config.toml
translate = 0.12
noise_std = 0.6
arch = "unet"
norm = "batchnorm"
activation = "mish"
widths = [64, 128, 128, 128]
init = "orthogonal"
beta2 = 0.999
steps = 10600
lr_schedule = "poly"
Rows from block 5 of a small image denoising model, named by matrix and row number. Rows with one number belong to one channel. Each number is 500 + 50 x the weight over its row's rms, rounded and kept within 0 to 999. All counts start at 0. Numbers have three digits each.
After each channel's rows are labels from the 100 images, of 14976, where the channel reaches its highest value: "strongest on" is what is common among them. Only what is clearly more common there than usual is listed. The data: Sentinel-2 satellite tiles (TerraMesh).
# convs0: first 3x3 conv (model.decb.0.0.convs.0.weight, 128x256x3x3, each kernel summed), inputs 0-63
# convs1: second 3x3 conv (model.decb.0.0.convs.1.weight, 128x128x3x3, transposed, each kernel summed), outputs 0-63

convs0.86:439440388512458519556496433442448594500523470488510516531480521464513542523516410484466473507546470513507533471389475516426548515490610461453545472493532499514486463501463590465501538525498464
convs1.86:490456409492489455523478505538555612590463472521534471489495518486451469439367537575419455590578452416467525539470450562516553472561517566548398528475526488543450593573512529573489528523507519
strongest on: built area; crops; main land cover: crops

convs0.118:533457474539462463480350532530497539572509439515513449532585515563465530367456562546444508409495542539563588502463477531475554434580478505479528479470516346578512456447554496532473483514524579
convs1.118:438565449601417573566529541489497488540478512569461597555535516527479532416477397499443547430487414473492482435534515469580513379481466478610497491648539523568521512486418448589588498481533530
strongest on: clouds

convs0.102:536597552498490532490449498564493557482490430566613429463486469463542508511524493522472601527476395486454451489545516593435534506563523470472436526503447377501472488536486552475515527473568503
convs1.102:511536428434493480463514514484569413522461447505529523459488455474551517506404513488538523461481460353451562477545564527547500565512501553505505475518475510537438526494498469488497618487502485
strongest on: snow or ice; main land cover: snow or ice

convs0.60:452554479534492478510461505478526482453555537456482541573433490535474564463499563481427540470517495616502473496493472509509509436471550482468544501481546418540372518480511503493428478492540488
convs1.60:520558510541524557543431509472434540589527552529487486481493470479401446546559423533436538584523525556565477509536369466486458396453536431469473441502469534426472557500444500449644515515563499
strongest on: main land cover: water

convs0.82:529437520488545617488504514493514554492566463436508391493477509496484506498526496468570509436563458392493493511446465499461469552524488528475636650595537527504556484479408512526609463497552435
convs1.82:521463553418490496483510571553534566521538542509421486486475482504544498563595517448446462555579555449521459427432560530559479458438398518483390478553482494423503528478453491487511457521513481
strongest on: water; flooded vegetation; main land cover: water

convs0.73:493516515494487474475532564464522530505549516482512478464501493592466492490528481468474375532502477549476566544572627516394530499500500518513570456517539512529508444506573558549493474463463397
convs1.73:537469495441475515557466461412554457487453494503540475534541499499533419534562478494467401438506554412458545514502537368561475481495495517483560474474471521534561446587520529479554503588478482
strongest on: main land cover: water

convs0.76:413480478498516485538540444506460535496501431474463572495472521500510500442470537472541487456528460603499505532475527463464484484476547489453621553409518491501463550513403510498501465556498496
convs1.76:472525512510498415468565536462496479535580546401418473495475474450507455526449560483538484503475431473459481515516524543520545476433587614461541433521556482410516582414547443524469467533465440
strongest on: crops; built area; main land cover: crops

convs0.112:455463543465492497584491442440525568476550488494538426501556451558488531489547467553472479519429462525445575538469468544494485471524548467570504495519444504541525504491505447471474474423496459
convs1.112:506535515494515517429530494458562584557489396440526471539482520496555410498494406467471528487517482434468492570479472427449481547516485443497442576584542499582512609467533480520487498418465527
strongest on: main land cover: water

convs0.107:450536586494465437496443533470493587478549490489489523466480574592583545443464440524580556489502492556522418496442425436567481519556561506403533479502582436517497522493541452543447575450469501
convs1.107:465486551474548525453503470507483448440518488386459545501459583575516442541516459513454431493551445457512455437468577485533507532453482543454594537504531510417583576565475570553571411525450524
strongest on: clouds; main land cover: trees; main land cover: clouds

convs0.92:465472393566514510449537416510524471535528444510484540472476554488416494500528452448529441509504407508510543440441535499555469498515502518499550471461456524498524492438452550500475516492447507
convs1.92:472532451445470461461433550529522578516461556459488475532442514545545430511452539548417480565485507506553480472587413539553558447472565562581618419507511515511574545522545537569554601478474505
strongest on: main land cover: water

convs0.87:497424507483498412591412431497442561553596541360584446537506531562465526468538436563536451447505506509513593535438447526544580509523583553556528506619417538557486470463564476535464472493449375
convs1.87:473463536461503566541481478427458405517519542572377469518488530427497481576495516428497535470542548499476646418518480419515527502515475465428494339486541475511549576473473555521587397543529568
strongest on: water; clouds; main land cover: water; flooded vegetation

convs0.116:534528573461478422550553491453521531438490471545530470489521473480514440446563524474509458505449547445552525482404476507468434493501457568523557560481473498604506481568472523470508528531550356
convs1.116:507401481534525595613493425492553398494453518491499506474542500409395497546540549437488565397526475473412523573472476527487592546516450371461401532389403460483493499471422456484474385476427567
strongest on: crops; main land cover: crops; flooded vegetation

convs0.58:516501470464530447540438498452496481507563502549545373418562435408478571573490500478520470534521468455557504473537580572466521502537541497571537443483502485473507463590516471508531496561544535
convs1.58:550558660570492575494566448405562521547477473517377510481525599530448420456570461532548471476512442478456471488388552490487497492516451508525457438537411422564557553486462505578495528424471507
strongest on: snow or ice; main land cover: snow or ice

convs0.119:459478448519407499479599499513499492516434494473450497520529518457557519495383558446565456556438501492584473464530548466436479470463567484457522484433377532456514468475391616537548473611479540
convs1.119:565462467415476490508580492409505490501543446482520461560523491497519482520486518509491411402517550508548530561578575448409447403425544505505484460564520481518461518410491565494436538501398448
strongest on: crops; main land cover: crops

convs0.101:513480471520525454488593610510457483464481500426506519425510496545514509464605546516490501476506471467566504519417547470442448508544563516488547585448513448544464525472502524503480522609487512
convs1.101:523494446431459513536516620480540538515581464516453553480613540421478406530538536470507449465620466426421511514485489473533548469447429550547480456446480513436559488411523488423530501541492524
strongest on: crops; built area; main land cover: crops

convs0.9:512485508472495473530530470504502568538543479387528433636523535537459513493512482652483505507431545452572533510475438560488441471526485513535463533496448532517310481465549446452471501459453519
convs1.9:518415536497522529552514526364526490512557667474496510504526478540391498478465556533429509486478463533566447449476480560458551447500447557439510492499463550382482391521430507497513492492536488
strongest on: main land cover: water